Rows from block 3 of a small image diffusion model, named by matrix and row number. Rows with one number belong to one channel. Each number is 128 + 24 x the weight over its row's rms, rounded and kept within 0 to 255. All counts start at 0. Numbers have three digits each.
After each channel's rows are labels from the 100 images, of 14976 (inputs lightly noised), where the channel reaches its highest value: "patch colour" is the nearest of a few named colours to the mean colour under the peak; "place" is the part of the image that holds the peak. Only what is clearly more common there than usual is listed. The data: crops of objects in photos (Visual Genome). In brackets: how many of the 100.
# convs0: first 3x3 conv (model.enc.1.1.convs.0.weight, 128x128x3x3, each kernel summed), inputs 0-127
# convs1: second 3x3 conv (model.enc.1.1.convs.1.weight, 128x128x3x3, transposed, each kernel summed), outputs 0-127

convs0.6:104092132142127131152124075122094111120134136158134151137105121127150105101120121158112108099134177134106124158127140127107125141132175118119106131120162154110128112077149133138120155150158157122133136093146112056138128161124139117100134169122105174154141115128166135151145095087108137164085086156166114073127121114143103136150089128135092137133141093153131158140132164121105162135079
convs1.6:164120130099117116120139113154140128123136082093130165142143121147072140140148125126162169132102145117137146080137168112105127115149108164133140136111119102104121125158082106134076146136111143188158148158167139134122139130133152119140129129163115058102114101176123105116073161137120131128147128105100125128124094136127129128111191131112156155108146112110133108082112099135097106159126
patch colour: pink (35)
place: top left (27)

convs0.31:109066158135080141125103118150110146113133103128167118115119121130097097122109124104136065108118148126156145105165107120133110119124149153089134170131127092112124128136120098091065156128116106114150144098205163129121153152134141142118152137154123113123135128148105121092124118167143139165148106110179138116096145142130130125103122125125096126145119118129130116187085104112145069122122
convs1.31:129115167079114105127129137121116155097147123101122112149119126130129114145119097158122081130133112102150072120117147097145140113168117099103115134126124145098121159130113158121173126130120156122117150158149134170128120162122138197148145126173083138150174129130134117169123112138127092111155158157155106141118139126124121148118093115117128119086179136193152132184103169141161125135150
patch colour: white (26)
place: top right (28)

convs0.40:110167151089145112130115142157129112132129123160148107125149092124117179114130126130118208144087097131149114121113136106101111113109122101132166126137132163128121095158140105094140129130167098160124157084112114143134103124126106149102155128179117112140111140136144101095097138113107107145138077102140164098154134126074142102155166119095126115126109099106150153138071170117148120152110
convs1.40:099133076130062138146140177096108117113130146164154146111116152160145088166148155152127164133170139123108170084101136119118098115151127138146113148148145121133135171137130160114121124128086159128137130135139135112097133123114108107149107121110142116143131142125086126157150114136123124108124171161163121183112086143132135156162133161156151126166174121113158161165110104117163115116087
patch colour: black (85)
place: bottom left (27)

convs0.42:121184138129127132136142114102172123121130138109102136137140145138146113139132101132123157155126148120141121133097176154156129125106119121149115077130146124138119120125127135137117120161104120139140126170090128137105117110220144124124135108109098153124104147144109140119111112105125096124125136146117158203139117191122106129149135100135115131111137128129135107109172101128122243126108
convs1.42:133119170092130125118129148120085107142120092138117158110109130137069121149113135113136118112130100156149126108142066107111131124106127149142139179133132119123148126101135146089108146113128115102134131134125140141140117138052123151115089107148124135148111115121111105134136139153135173134164132125130137108140175067119152100139138143102162141141138151150139142130070133136163025134146
patch colour: grey (62); pink (25)
place: bottom right (28)

convs0.76:130115097098147130164127125204072103104119152103122106119101111123144135124121134100134102101122095145093128097126132119100096114087116149106109140115109160109126201140102140110062123088161161119150154132121123099135140111139096096154114165103087136113119109101116130120088128094125114133092173107093106110116127108135099113159141119123103140119125113157113157135108139112093102110117
convs1.76:110137154136142143106149144080121125160154136111156139138099136115121103104131121166168131139159169110129125157150125111135120155117169184142129124095122108096146159133118108096153120168132131159129120114194110133143138141126111133121168158142118116146123158126139104112099118111176074158149098149163201172127113154143128135144138113098140101140122161132171125147095150159095155110103
patch colour: green (34)
place: top left (31)

convs0.34:121109163151149107145128164202159176123153100149167149138142125125183116138143147116158161151138100170130135140125115117138109149140113130125166164132136107106176121162140111135117145104138109116066154110145124117108106141109130141132141115091104146160092147126109132109082174103139135119075129119125123118126101132107146132160130126139093133142112099090145117088126121106101069139094
convs1.34:131122106094107126125140119104106116178114132168105110105107158124108175170157173125089132129127124136145144079137093120134146085135155099156098139116133197121142161104090159098133158123081115144157103133117143184096156090155118155154145123119122120152137155120095118168129153135125129130116145125146156144145130157101135128121128140128179104139153130159154160170088137126154123117128
patch colour: black (67)
place: top left (33)

convs0.98:151114129139079131117102083093086114097134124177131116157163118171099110152120108090130124122121168120112125139115107112090137123171167138155095121126130094136128080158110086126149141144123138092134120172097127119153120146119156116184103149099136121182122144137121130151136101141118139113121124117153178099112132095127135131164132154126186120138120138136064122153139116101136156103133
convs1.98:171175168110189125117143124159181116138137153093087166117103093113091105113129157167159110133132107112143148100116133118130124110143129127139159158129117127156135122114121132173124115133167162147144149144143152156158168138150146135118083062095129157132149084120117145151156146099144161132118125111145072137142122112156119116119111118121116163148132123182130147085143128132106123134153
patch colour: white (40); pink (36)
place: top right (30)

convs0.61:108109114147152096103100137105116099109119111107132142076119140194153147119119159125101089100132128101086151100084144131091107127130118129184106141124125107131113122148117118121109103119098112129145119158165139165152122152100095126165150108102170144139082154118135132132085162123110127101112108153148166139152106120127131143131122126107178150162154135151119139183161140136134084172137
convs1.61:133122138088124176149140144087111117143151112100121079125120110123116100158127101132137134152111118096094119180142097132139153093124169105129137115162144101104098147106129134128115136167125153120103104122127108131151153097152123179140109088139142125115123135123105129132102054129181172145072120102140160147138142148150083094162100122131109116089131107130142123070136149142113136108103
patch colour: black (88)
place: top left (37)