From a checkpoint of a small image diffusion model.
Model: 3.93M parameters, norm groupnorm, activation gelu.
Training: 5600 steps, batches of 64.
Rows from block 2 of a small image diffusion model, named by matrix and row number. Rows with one number belong to one channel. Each number is 500 + 40 x the weight over its row's rms, rounded and kept within 0 to 999. All counts start at 0. Numbers have three digits each.
After each channel's rows are labels from the 100 images, of 14976 (inputs lightly noised), where the channel reaches its highest value: "patch colour" is the nearest of a few named colours to the mean colour under the peak. Only what is clearly more common there than usual is listed. The data: crops of objects in photos (Visual Genome). In brackets: how many of the 100, against the usual share in percent.
# convs0: first 3x3 conv (model.enc.1.0.convs.0.weight, 128x128x3x3, each kernel summed), inputs 0-127
# convs1: second 3x3 conv (model.enc.1.0.convs.1.weight, 128x128x3x3, transposed, each kernel summed), outputs 0-127

convs0.52:480477465551544536518481477478479501432564513555530527514514500521557513497496509454509443461386382543464489496534518509444547487495543482553494580555552505541543520436442476487533478484381481524453492492488484501456535473480458467448510568451469459518458491463467469475487497499545520538463434452531516436465525461473468502550479533521509496549535447481549552471493509559459444517595
convs1.52:493503465513452390515471480452520552543485522505556497549489555496471504539530535411463479485544518573454514508579538518576518465519469455534543442559501512486515515492519548499598504531577510472581495558562578556580529457514502510486502491491525512546567562474515499503548430516444558510513474469525456554510556497530574552495448436507482437482502504476508506498495510469530463492551
patch colour: black (36 vs 15.2)

convs0.23:450499546475509439487494466495462503495481516515493504551495506506558575507521531424405505482467572548483504492531554517532501546482479491488480527636549471543499559490491489486527476488521505492359524486508540598557514504448537552478553564441551451507551487448477499442454518455512521540522432464493509476521493438439482525467424502477470531506494458505425513476511513508532565489450
convs1.23:508504544517492473555479530440536491512448458484458501441472466507456521556482524530570514502476511437527517519518530464453501394469501437526511460467449511488467556456510565537533535556485465564486516482549476420564477428461507472523445425568498468444509548472451536499600476503480491426459524514517428469478502468504531499474481451502515555456523543496596449487544444454550470501553
patch colour: blue (48 vs 0.6); cyan (25 vs 0.9)

convs0.24:447531482485433523492481474570475473571454436467601488441503521455484520515537570453529493482476540498498540465437593488501451463514517478541527548455472454479487515503458478436464458554500467505408518498485514528453532555509462486523482511455525556512490502544514497389514533483446520545537477486503438485506422514430440515530436529524398435542461474530508547495484474468530501502435
convs1.24:520497466485569503436496510463448470590501552485448532488448491447563515529491456524416595454485545468473514539513504472512473660499480455468474471519524479532514460376512547529480595509480568498547515491499482575543492462482480551532481570500499447499469506523498500532492512525517531490480530483494507481500494447481471567477453415481490546455466508478423512496473523526470547475506
patch colour: black (48 vs 15.2)

convs0.61:500476532529485555496497500535444521524512465545464452492478538521492516475493565496494504530547452564458497483481451464434523476472544537552498411473549502497455421500495527460431480465427507461538480519557473372478571521412501478522484436534506472540506513505491532470412457417547515521461472466416506443477508464535447464454548490566556483476490477547481521538481441520497435511462
convs1.61:532495570500415526498468499459536507583511490528560525504479548534567543530516530488507525470493426520471504509502431469485538523556602472575549533473469523536579518508532447521560436429553449516504471509497519447495526508517523471502562481496496469476501438521463555456501507528554518506528565479461529482511494521475445482489545511472505547553513517527380496492587523493570385491497
patch colour: black (100 vs 15.2)

convs0.35:543503550521454505465476442508525499439543520503499479504510502490585527504563499472498596519465466481479441472448526472479522450506492528575487462598495485491479334542493469485531473499454401522523531464498519593491527501495439500453489546461470500546501488477467504459368509450513462469541469440505502518536509472507506516518549492512514439483420491462519537505528462483531521483441
convs1.35:508510443517517453569515496488483513484456522518474488490436473453463480557468517492458494507533447537521580519485490523535493484494470437520526535544517555518453478433496514511528515512503544503504553561494516543468480407493533500465454557453556514512493537566475537496690472478468552502432542505520422510526525504466512519526464512476556510481548495541488539540402528515617508494483
patch colour: blue (79 vs 0.6)

convs0.26:538459492572605488564464563517475493481506491512591488511521523489576541525487463539554566477537568492493518504487481465589512519491525426505486519511515453476547605469463519483566499546558460445460533432471490563480429525474526501489523490450489490493520535535527489443470490516510386491468502475543520495490475520548540555544519475498483463516470500511558501466512578603470545512453
convs1.26:506427558453533515451482479402514523463503518481488519477471463494417520511545533507492490490485440526497513511498519488438485484489491496464477481464449482425486576460408476497434517484471494553601482566533519520519533454497485510528511561501480478511565455552506492613567520478444498468472590545516391487517508508487482540468523526531536508535484536492452523580488415570548498488481
patch colour: cyan (50 vs 0.9); green (37 vs 0.8)

convs0.18:501458490504489477500499486536428563505471511539532477479528567497527487480463492464498579492479479525420475484503377519508484510447479545529485445547445570481503521481527533512526473505458545477547505537433477564530508525380493514468552587453513486415422492466538484510509510511444548483471509450448444531473510481396517457421503439487504492482493507505527512440433451485513445541539
convs1.18:472488573488459470505494475434536519420521450444519527467447426538499508520489561554481435442487541454511543483562410439522480500484512508492550509505494476520525564518435520471580504527574460501436514470583480515462491463407546526502474445545536479537536490436500484486560421488493536520488483534465488498524482408512510543504480488452479527483515473453586560489479553534492516442559
patch colour: blue (28 vs 0.6)

convs0.1:481477406500605436482514533469500548446492491463531488474487525507480482473486442500483460499526521451468505519470541501509469544466491532453508548506504523509486648497517510555511496542483434505505564488594516608528519528522506532514547530418495538476507537515495538500540567594471461534543510520540502441473498532501467465544456532474501493488554520488514506431569503594547444534556
convs1.1:459518626532435527450500502531496501487502547534508559513499534512549594501527468479591523492461388568597502546492474494473472566470557450480485517496419517514531388529498449476484473468468454486510471476463512476525453498467516480471529538553469498526509477493470457515504499512449561440423524540461511542561498488446516530446512543484434517514465558471507485524500469538547465504533
patch colour: green (33 vs 0.8); cyan (32 vs 0.9)

convs0.118:478433569533496519544503572504528455535562496483529483503497501511499469495506523489486541483504530519427519481511481518547462590561517477493510480474456481491484546449546504493498424450515475456536534504435547457488518500434407489517473504451493502440560495499455489506466494496513481510459570460445475462437437544536467507516495497474509410503464489455480440424554400612399524479556
convs1.118:504432485560530462471487475543482565519508558533587492581485543536493568462469538519477548466483585505481490499559428473479503550517527479457524447556477531491580556479507495494480551515490442470522489477496488566490515494457520478546583541499489530607552473470514486506472567468472428547468529531450543534515474459447516549488527471504443509525514557540495484534467408586540537490462
patch colour: green (42 vs 0.8)

convs0.57:497514470547505520450516510459492538512475476472524394520533536607435536560483454504480521518531519429444513560544458474482522451500509453543500454524487424521547539527479516553484573478476426536493490535571486551524463426419548490527463460486510463529510499568537491439531469447505539478490537501487568466436520524527481429480572528492517455541507553509509578537518485566531560501530
convs1.57:528507437481490504493523422474531444472539449521507563501532480488452485474542514477515507549469400563481491487528491531475525565461529531501501521556533551520508420506554483533484427552587513519527531437491547550574491528517519477479497530412475530559539468464507481498478537448544417531458525511473428515588511476496417527495498543493508526460467501559462482391459439507512442523472
patch colour: cyan (26 vs 0.9)

convs0.30:505552499499576527524480448524482555423470505414547516473460526515589480485536398471504539488567515473489533499512546497527551527411528430488515492532559509471506566414507521525535528534494482535560524471451476598532505513516523523475579490470472524448524529517458504423546527548457498468559457465575476572469467466471555481502472525468520521486512510537457575479576482483515523504511
convs1.30:473525466504455504519498526465449467468516489441500489543492552484452512536456491439513578460451455447554489444477418469452419563511481516506492526477442558518505503520489423498515470512487392456423485495515503472493477450478552446486435516516460536455512525422491530487566464551487476470477534558450534483524445449435488491582440513531459534468494500507473457440531447496581522485573
patch colour: blue (37 vs 0.6)

convs0.48:498445516492536527469489492519455477464492488505506477517548479527440542554466441471494417462540479514515490449540407457523504501509523467498477496484486491509490383546464506499405497488542472386507508469490468581476461486450481508441558499442427437478485461508510507500542481512454383492484466502482555451464436485523427452572497495511530456478504547449489457523457540490470413499457
convs1.48:498491507453653444424476534539465498499474498517523500471459523506592464449502451473503467511491520490501517491452467549446483453473494518534546498509540490531504689448475515516526523456402564550489560479465454463452489497520534497441429451514531485488446474509519488525508451477441531478530497454475495472467556471568523500538486504467518508494447475494510491459509483495522436492505
patch colour: blue (46 vs 0.6); cyan (34 vs 0.9)

convs0.98:467501421521516452549473404501465458499473494499517555539507526497435562475534531427507466601521531506495535589537488471460501435462509468492518484504513558558459510477535462448497543490538503475551531528554444424517480536406473508450542448478499568504490514523470495442435488484509542502454459507502478422492495428464446508516550545588443498478506488540585538515479558479521463497521
convs1.98:497507483486524543434529520423502491455473486511491570463539549459455577555489515561502485470454613472546436476461553472472532509546464502484526496504530486538518551529520457519561432486490470538494462528495503472520532537510544506531418474443458491512478507482522490442451538421487484500542525521573473489561588568463471499493581591548521496495458500513536471523565519533469394478515
patch colour: black (98 vs 15.2)

convs0.105:445512493472553537546517466510481437485506501471549522496489503512547464497504497510489506512431501466477497458489530514451505559452451537486520502389501540541495506526523433506475512571533469407455606528435559432516521540557470544519515544469502543451523511477558554440428549481417588483459516471521561472531507489520434472551464509443504495512477513536490472528440528547508570488420
convs1.105:467537538502478481458515499439467475471451444553491452538474521522416486502468442525456550440597489486474476494524507493512458414474493560489459531515487566444499456445468561489463489532491552528551437452550465474446476469525490497507520545450437475520494524522509464548492446443568365560426487557487469525466448530502519531536488524482454475502533511451509505500516473579491577471518
patch colour: green (68 vs 0.8)

convs0.19:392468474557485554545459492508465526512540553488502529447526465529470529516505420505525380536521555464502537508492480530439507428531482495473494467472501515505489496554478553510477507451447539482552531489498442409508467556480559467485559505532461474494475509450537509438445499428401445484464480519500427505489453441510493504517625520491548505498495500479406476484496490535481460501542
convs1.19:533445452457493479525472428441517490528509478536517512546545533467383534471502522524527439659507539479501537502452505426522483486505433545452543469475468488521485431472569410507509452489506463504532455474447509465510493537545488511527475504497480508456507496478483585503552486537521462481545497543495491474501530514479519670512473524516491528531525557535526462502469466548500501479482
patch colour: white (30 vs 6)

convs0.115:497505536543401472540500477485475465446484526448500521561515540499568489536531493512556480487579434511498504517456492472473485532535529508491515429474456518456436581475496532456509468491513530450551503500412483504463442502459438439544516494432472505454528482470556511488494561424543424424477533557510498524545470512455525471601437481427532457484532556510547534531522500566503464520440
convs1.115:491482483484571520501463562472492500529474550513457446450473484552450478491487443504448487493474530498511547500464478493503465493500559504527514438436562451525533581587504512495516526492454509564505450533541483435507572491507456497513505570528432559477458532525443456507560485428425473523465453531618538547460559536557536552546534533508497513534443506452462487533532488499530569427536
patch colour: green (56 vs 0.8)

convs0.73:500530504533443510501534420455467537476491552501553498510532469509485542471518446596508564482503452551508457548544485499466491429514542430507508458456545515467481418472562546477511469477497540523522459444515479394449503522521514506467507481558483551551456477515505496449414548449525499474516510480526551520475495541451475550487470504599512535559455483489510477446534516355495482536534
convs1.73:529593474560432494527528487563499493474450457518426493517473511535447522447432510510528584505534576445559499513458506474467523509448542583478465492422486580517479445544496424479465465501553526449500494575482532471489593477537492520523530513540529466529571558496482491536506542597485538499463533488564426472484492538524526523486561544515497538521477522516530512503537510482457502547561
patch colour: black (74 vs 15.2)

convs0.71:514514532524510443524529454440504550535519590471520485501474596464511522511539500529486456534449451535482536501460529542493504466446506466508592454473557506491500500457532502531495470481508540483536492562534503463466497534475503483504533496490522532547520513485556530398403534448530457447551510515428522483557565480477450557451462437515417486511412559509513499470499540431473384517525
convs1.71:505479513502445585513543538480477477485457498479479532422534462612502522507483475510536490486511578521567448472562522487552475500498494462477489443499464463477448546404483407418485449539458489507544476514517525495593548438475466489497520534450516517534550519489476462531564504549518502490491509554468540461508446511532540477479522587542531569454576483496557521548475485566512546446526
patch colour: black (45 vs 15.2)

convs0.5:519463529398436480473482443502492485506495531452515548552542501436473513506478481491583536531532553492466507498500566484478544512519469571457528499434470474507518395427552491527538504525439429558492502481476463525523504451500540501444548494597461490559502491445485533530507484470517552411437460517485555491480490519475468558470536572536434526520451492494559564523515557477574541507502
convs1.5:514500499558459542522461446464477537543489471481502474402527564535458530498485483470500529491456493535507569474498476508498419509536501381506491573514488435529496499563550545552506469552546520523476467522515527532507554485432553469481446536536473470526553497540489549574556493490511434517578606450437396540571504482474516463462523499516493452498565512508454457489502483522484519465478
patch colour: white (73 vs 6)

convs0.111:479521504441458552519539504454510559509470494521462506492544494474492499510517565480460463392523482559552491491484500508453468473503533505539511482428447519505534490598601430524489410508481459529437536580452505438466544561509499461537451489485532541570553553531606493548555488503570491480444438526515532462509530498440515468461455548510485523501543504492504472536506429535492465527484
convs1.111:483399477490473521544497496516506508543477523466510453484463417566435494439460481565496525529442502507443573528499523514488536464429561443522536447484480516457514435456482636505525529480549459476544463530406515443523522465475447487482478478579532521486453521445464486534491546476518486471481489479490474509431475452542518551522413444478488480440501440532468520538507572480490471490499
patch colour: white (29 vs 6)

convs0.84:556508490455551547516496528389481472561501498532460512471484514561544499506482536502491387498479551486539505469439461419503479490457538546605530500376483517428505488514519485474519504495524532534525503540491499370444542501474481504487505497524522489539504496489505472451418516488531468506449486480432465461492486463538505524550536465463516518510513562544450441535476477391507485498450
convs1.84:512495526466528531486413438550537527511492485569530458488533452597516524445519506479502536498513469459534588531513504491501531512487552495464518444480486463607420502497478450470512447548514475415497496540505498438535470502522505528505487462460506481463547474502528489610508534491570585532473467555533453507457503501424480475463437500545532528467452472510380519501516524513530486580541
patch colour: black (63 vs 15.2)

convs0.31:478522487490533489471493535493534568493503488497413507530494463524527518541473489465534543535447557547549492431542517501540491485514500574544528444463518436502518503492467525553573560442512450531519449458462491485484432489535521476490525447569482448548465497502453472485473460564457498466541454528533584426543598567496534501473610543493508502531539483523586489547456451563466485520447
convs1.31:502393486505434470518511473480456568498508454496528571499481563521397497468529493543484589463538466534482526467443452506490521457511526490481509533553503502486475530538553430531451478560508506476453486494482484496532552539490508511550490487410497487538558476480508520428463442614461492469472545488451430509531451447446590488568418507530450525512508501528497504513491501500527539519578
patch colour: white (27 vs 6)