From a checkpoint of a small image diffusion model: 3.93M parameters, trained on crops of objects in photos (Visual Genome).
Rows from block 2 of a small image diffusion model, named by matrix and row number. Rows with one number belong to one channel. Each number is 128 + 32 x the weight over its row's rms, rounded and kept within 0 to 255. All counts start at 0.
After each channel's rows are labels from the 100 images, of 14976 (inputs lightly noised), where the channel reaches its highest value: "colour at peak" is the nearest of a few named colours to the mean colour under the peak; "place" is the part of the image that holds the peak. Only what is clearly more common there than usual is listed. The data: crops of objects in photos (Visual Genome). In brackets: how many of the 100.
# convs0: first 3x3 conv (model.enc.1.0.convs.0.weight, 128x128x3x3, each kernel summed), inputs 0-127
# convs1: second 3x3 conv (model.enc.1.0.convs.1.weight, 128x128x3x3, transposed, each kernel summed), outputs 0-127

convs0.126 [ 97  96 125  88  61 117 122  95  82 113 103  74  30 115  74  86 120 120 115  90  65 147 126  62 113  92  73 102 146 125 104 139  56 164 123 112 132 104 133 103  78 148 140  92 135 129 136 149 166 114 155 114 106 109 120 111 116 188 140 135  80 130 121 203 144 107 174 107 155 140 137 125 111 126 135  77 133 108 205 107 108 125 159 106 123 157 119 158 140 110  73 143 191 140 180 150  54 105 140 141 168 147 148 104  86 129 125 112 122 103  94 107 128 137  87 138 149 111 112  80 108  79 117 185 161  85 130 138]
convs1.126 [ 91 120 125 185 164 187  76 153 133  87 114 153  86 142 149 104 139  95 108 153 146  77 128 114 128  34  64 132 159  63 137 131 164  60 162 129 146 132 140 154 155 119 158 173  88 159  87 122  96 143 107 120 151 120 166 135 152 129 104 149 109 134 157  93  94 120 127 121 132 145 118 120 132 150 110 125 118 142  85 221 190  86 135 181 173 154  77 114 134 108 136 107 146 154  59 116 168 170 154 144 123  95 143 120 147 116 139 137 167 201 157  89 146  91 123 104 156 151 194 138 102 156 127 141  99 196 129 132]
colour at peak: brown (72)
place: bottom right (31)

convs0.113 [121 120 145 123 120 118 134 151 133 128  94 122 130 121 104 128 142 107 120 152 155 107 150 131 113 125  93  75  60 109 127 123 205 112 103 110 127 127  60  97  90 109  89 162 111 167  74 151 137 119 128 128 119 126 122 100 129 163 139 139 111 146 120 147  75 106 118  97  83 101 118  82 107  76  61 118  97 109  53 138 118  75 118 183 103 103  63  84 139  73 107  70 171 101 122  67 116 143  70 134  89 118  59 144 121 110 137 133 187  68 171 108 115  88 125  72  99 116  76 108 116 113 201 159  89 153 111 112]
convs1.113 [145 135 157 105 126 110 113  96  94 195 131 102 201 139 108 122 165 109 164  76  85 130 157 157 140  72 155 130 137 164 114 144  75  98 124 169 160 148 151 141 104 117 133  97 140 157 127 123  75  94 115 113 136 156 152 110 148  89 110 140 115 106 159 102 134 105 145 138 176 146 128 103 193  96 110  74 166 105 192  58  67 136 117  87 106 122 112 146 133 155  95 132 113 222  75 124 131 105 135 152 210 113  73 135  91 153 108 156 121 149 117 122 176 123 143  67 156 116  59 146 148 146  85 154 152 102 149 186]
colour at peak: pink (44)
place: top left (34); bottom left (30)

convs0.25 [129 139 133 170 113 147  98  93 123 129 113 127 106 101 122 106 142 190 151 150 105 126  85 216 103 120 163 165 201  95 107 128 119 109 210 170 112 118 101 118 152 134 125  98 163 181 127 175 104  90 132 159 114 138  75 104 166 127 100 110 137  89 162 118  91 114 132 176 114 146  96 114  71 139  50 113 146 116 129  67 143 142 143 173 146 164 130 121  96  89 146 138  74 141 112  81 171 115 110 108 127  56 132 172 139 112  81 113 138 103 155 164  89 112 143 152 138 132 226 109 133 129 165 121 116  57 169 111]
convs1.25 [ 97  87 105 110  98 168 124 147 108 118 110 160 177 126 132 129 112 130 122 166 155 106  71 135 164 121 109  90  78 102 138  69 154 104  85 155 108 133 123 154 103  33 153 156 140 105 129 130 139  66 148 103 169 129 159 132 175 134  89 151 120 125 133  24 127 178  77 125 160 123 118 144 129  94  93 123 156 142  84 222 141 167 105  81 155 158 141 136 149 176 150 129 113 112 129 171 110 198 132  71 143 102 152 116 151 106 107 182 136 142 141 164 179 160 193 119 138 144 124 119 109 158  83 135 141 186 139 150]
colour at peak: white (100)
place: top left (31)

convs0.39 [ 72 114 108 154  78 168 144 124  68  65 120  96 127 126 108 158 143 142  94 115  98 127  68 209 141 158 145 118 167 118 112  91 187 153 155 102  83 162 147 106  93 167 140 142 131 130 112 155 141 127 152 111 119 183  89 117 208 125 121 121 101 116 129 144 128  87 123  88 115  84 108 138 121 155 106 143 132  63 149 118 183  97 112 166  48 130  96 124  93  65 128 113 134 123 118 109  97 142 152 194 182 133 113 132  79 105 146 162  74 164 125 147 113 140 156 108 101 106 201 151 110 127 171 152 170  75 129  79]
convs1.39 [187 123 108 117 145 147  84 147 116 111 117 154 161 145 124 129 162 151 113 177 170 127 177 152 155  62 174 140 162 144 121  96 146 157 158 140 142 138 103 173 164 110  88 159 102  28 150 116 133 139 173  83 162 100 129  84 106 108 144 112 180 150 130  81 110 168 113 161 137 141 157 131 138 128 124 132 121 122 108 142 172 137 139 204 171  70 197  77 152 191 144 148 131  89 104 155 129 172 114  78  76 115 157 138 116  87 134 108 129 222 129 143  95 107 142 119 135 211 100 127 162 138  90 156 150 130 131 133]
colour at peak: white (100)
place: top left (27)

convs0.74 [115 104 138 139  64 134 113 134 125 101 137 152 131 130 152 119 227 110 117 143 127 103 126  88 111 124 131 151 147 243 129  97 139 109 105 115 133 210  90 144 127 114  90 123 133 158 155 120 226 136 116 130 125 129  87 152  98  85 123 136  94 227 114 125 104 121 135  86 166 167  29 104 114 136  97 128 167 145 151 115 156  89 153 104 107 108 115 103 133 108 141 124 162 109 141 117 111 126 137 208 149 193 121 128 132 167 144 110 138  93 112 116 155 133 112 118 128 137 179 108 120 125 144  44 136 115 127 179]
convs1.74 [119 114 142 141  27  88 137 178 122 158  86 137 116 129 121 121 117 143 125 131 126 187  57 115  95 145  90  99 185 168 151 158 146 126 140 133 117 130  93 124 102 133  80 152 140 123 136 101 118 155 118 116 139  69 144 138 116 101 118 122  80 118 137 104   2 154  96 146 116 107  99 168 141 149 164 112 136 148  73 154  16 195 141 169 126 101 118 105 132 118 107  89  91 113 115 145 185 147 127 136  91  83  95  83 139 112 132 107 170 137 135 166  75  90 129 146 109 122  77 136 138 144 142 100 161 172 152 139]
colour at peak: grey (69)
place: top right (30)

convs0.110 [135 255 140 145 134 115 142 166 133  91 193 112 105  88 124 112 134 121 136 128 105 114 119 137 148 147 115 141 122 161 133  95 171 114 185 106 100 125 241 132 123 120 117 108 144 106 114 137 104  97  96  89 112 130  91  81 148 107 153 107 171 214  61 124 130 149 112 142 113 132 117 133 124 113 181  73 164 134 131 124  64 125 134 101 139 121 121 123 131 102 114 156 146 126 110 149 125 148 130 157 117 117 136  46 132 124 120 146 109 113  89 137 131 170 123 131 124 144 112 118 126 169 111 136 135 243 121 118]
convs1.110 [149   0 126  98 148 128 144 144 156 129 106 141 160 113 112 144 119 162 120 156 126 125 113 122 161 124 134 110 128  24 153 124  67 114  75 126 126 129  17 146 149 147 133 114 141 185 168 125 151 151 129 142 160 110 126 132 125  88 110 116  81  37 150 120 134 124 152 151  90 126 144  99 123 137 162 138  79 119 147  90 148 147 122 142  84 120 117  75 123 140 116 146 161 152 172 147 143 129 125 110 140 149 173 161 151 131 123 125 192 151 164 130 123 114 136 162 148 149 136 132 146  92 158 136 144 115 131 145]
colour at peak: grey (68)
place: top centre (29)

convs0.59 [124 134  86 131 111  81 160  88  92 104 135  99 145  92 126 124 186  94 139 125  84 177 123  99 131  97 172 111 142 230 167 114 192  87 107 145 150 212 218 144 117 125 151 176 159  76 121 142 186 119  98 112 139 138  96 150 109  99 129 114 120 145 132 187 146 121  77 103 142 189 108 132 128 139 123 112  99 121 167 146  99 128 156  91 150 166 129 148 138  97 117 156 245  95 104 132 125  97 128 156 123 153 135  74 159 107 103 149 127 114 144 130 128  97 121 105 147 106 127 135 161 126 114  88 188 169 148 112]
convs1.59 [130 142 114 186  67 113  84 127 128 133 153 116 124 126 174 140 140 117 126  93 107  80  96  98 158 119  83 100 121 185  63 161 106 164 123 149 128 176 155 157 153  87 125 140  56 128 142 122 141 148 148 177 143  73 133  69 115 172 142  78  71 130 131 127 150 162 118  96 138 105 153 113 107 112 105  92 165 165 100 111 105 139 177 166  74 164 157 182 150 118  95 187 177 104 166 101  95 166 116 174  69 121 109  97 110 153 215 140 118  79  97 100  87 107 119 148 107 165 102 102 164 157 130 143 120 181 115 153]
colour at peak: grey (64)
place: top right (33)

convs0.14 [ 91 187  93 113  65 153  98 155  81 133 144 132 120 115 122 135 158 160 135 149 114 137 182 170 106 133 146 141 114 152 104 109 165 139 205 145 114 141 141 130 138 168 113 148 123 157 159 124 166 116 110 110  91 125  11  98 138  98 139 111 137  84 139 132 149 131 150 102  84 135  99 132 148 128 149 168 147 145 133 132 212  87 123 200 139 146  79  53 115 117 107 165 164 145 111  55 121  99 138 116 170 145 134 105 113 166 138 165 122 122 130 146 123 149 123  90 122 160 178  96 100  83 153 166  86 176  85  41]
convs1.14 [186 166 107 128  89 148 158 156 140 132 136 181 153 149 154 166 150 163 143 141 122 155 153 122 154 115 164 148 162 141 157 178 138 156 125 155 110 143  68 126 113 146  69 192 117  97 159 115 127 185 131 139 140 125  29 180 140 174 123  35 119 175 116 112 106 143 128 165 124 147 101 130 134 147 122 117 135 130 166 145 136 119 127 165 156 135 167 137 149 140 116 117 169 102 131  96  47 195 157  83 108 132 140 141 179 127  86 156 116 155 138 142 160 115 175 182 156 128 109 175 173  93 152  82 182 143 205 141]
colour at peak: white (97)
place: top right (36); top left (29)

convs0.56 [130  98 145 123 104  83 109 119  53  96 121  95 100 139 121 172  86 118 110 130 123 136 166 117 103  98 129  92 149  82 112 120 153 149 142 123 104  84 116 136  86 140 103  81 122 188 215 136  58  62 144 143 165 155  30 148 135 203  92 133 121  67  72 134 176 109 170 163 136  92 162 159 116 104 106  93 115 101 152 128 166 121 120 155 108 107  82 118 129 121 192 141 125 116  89 134 115  77 155 103 116  96 143 141 174 141 164 190 143 161 149 189 145 138 156 125 145  90 107 148  89 133 155 125  92 106 136 120]
convs1.56 [154 156 135 170 122  96  82 111  94  98 141  73  73  59 150 142 117 171 146 117 103 143 160 121 197  93 104 149 105 135 109 135 181 148 118 180 122 124 113 147 136 113 157 120 134 108 153 135  58 127 111 119 178  97 153 109 179  78 166 147 147 138 165 111  78  86 124 144  63 157 160  82 145  80  61 126 123 104 169 159 115 141 134 184 127 170  95 136 146 113 157 112 122 104 183  84 114 189 130 100 150 139 151 152 112  61  72  83 151 140 120 129 147 135 133 100 141  82 150 166  99 141  81 167 149  62 167 142]
colour at peak: cyan (44); blue (30)
place: top left (29)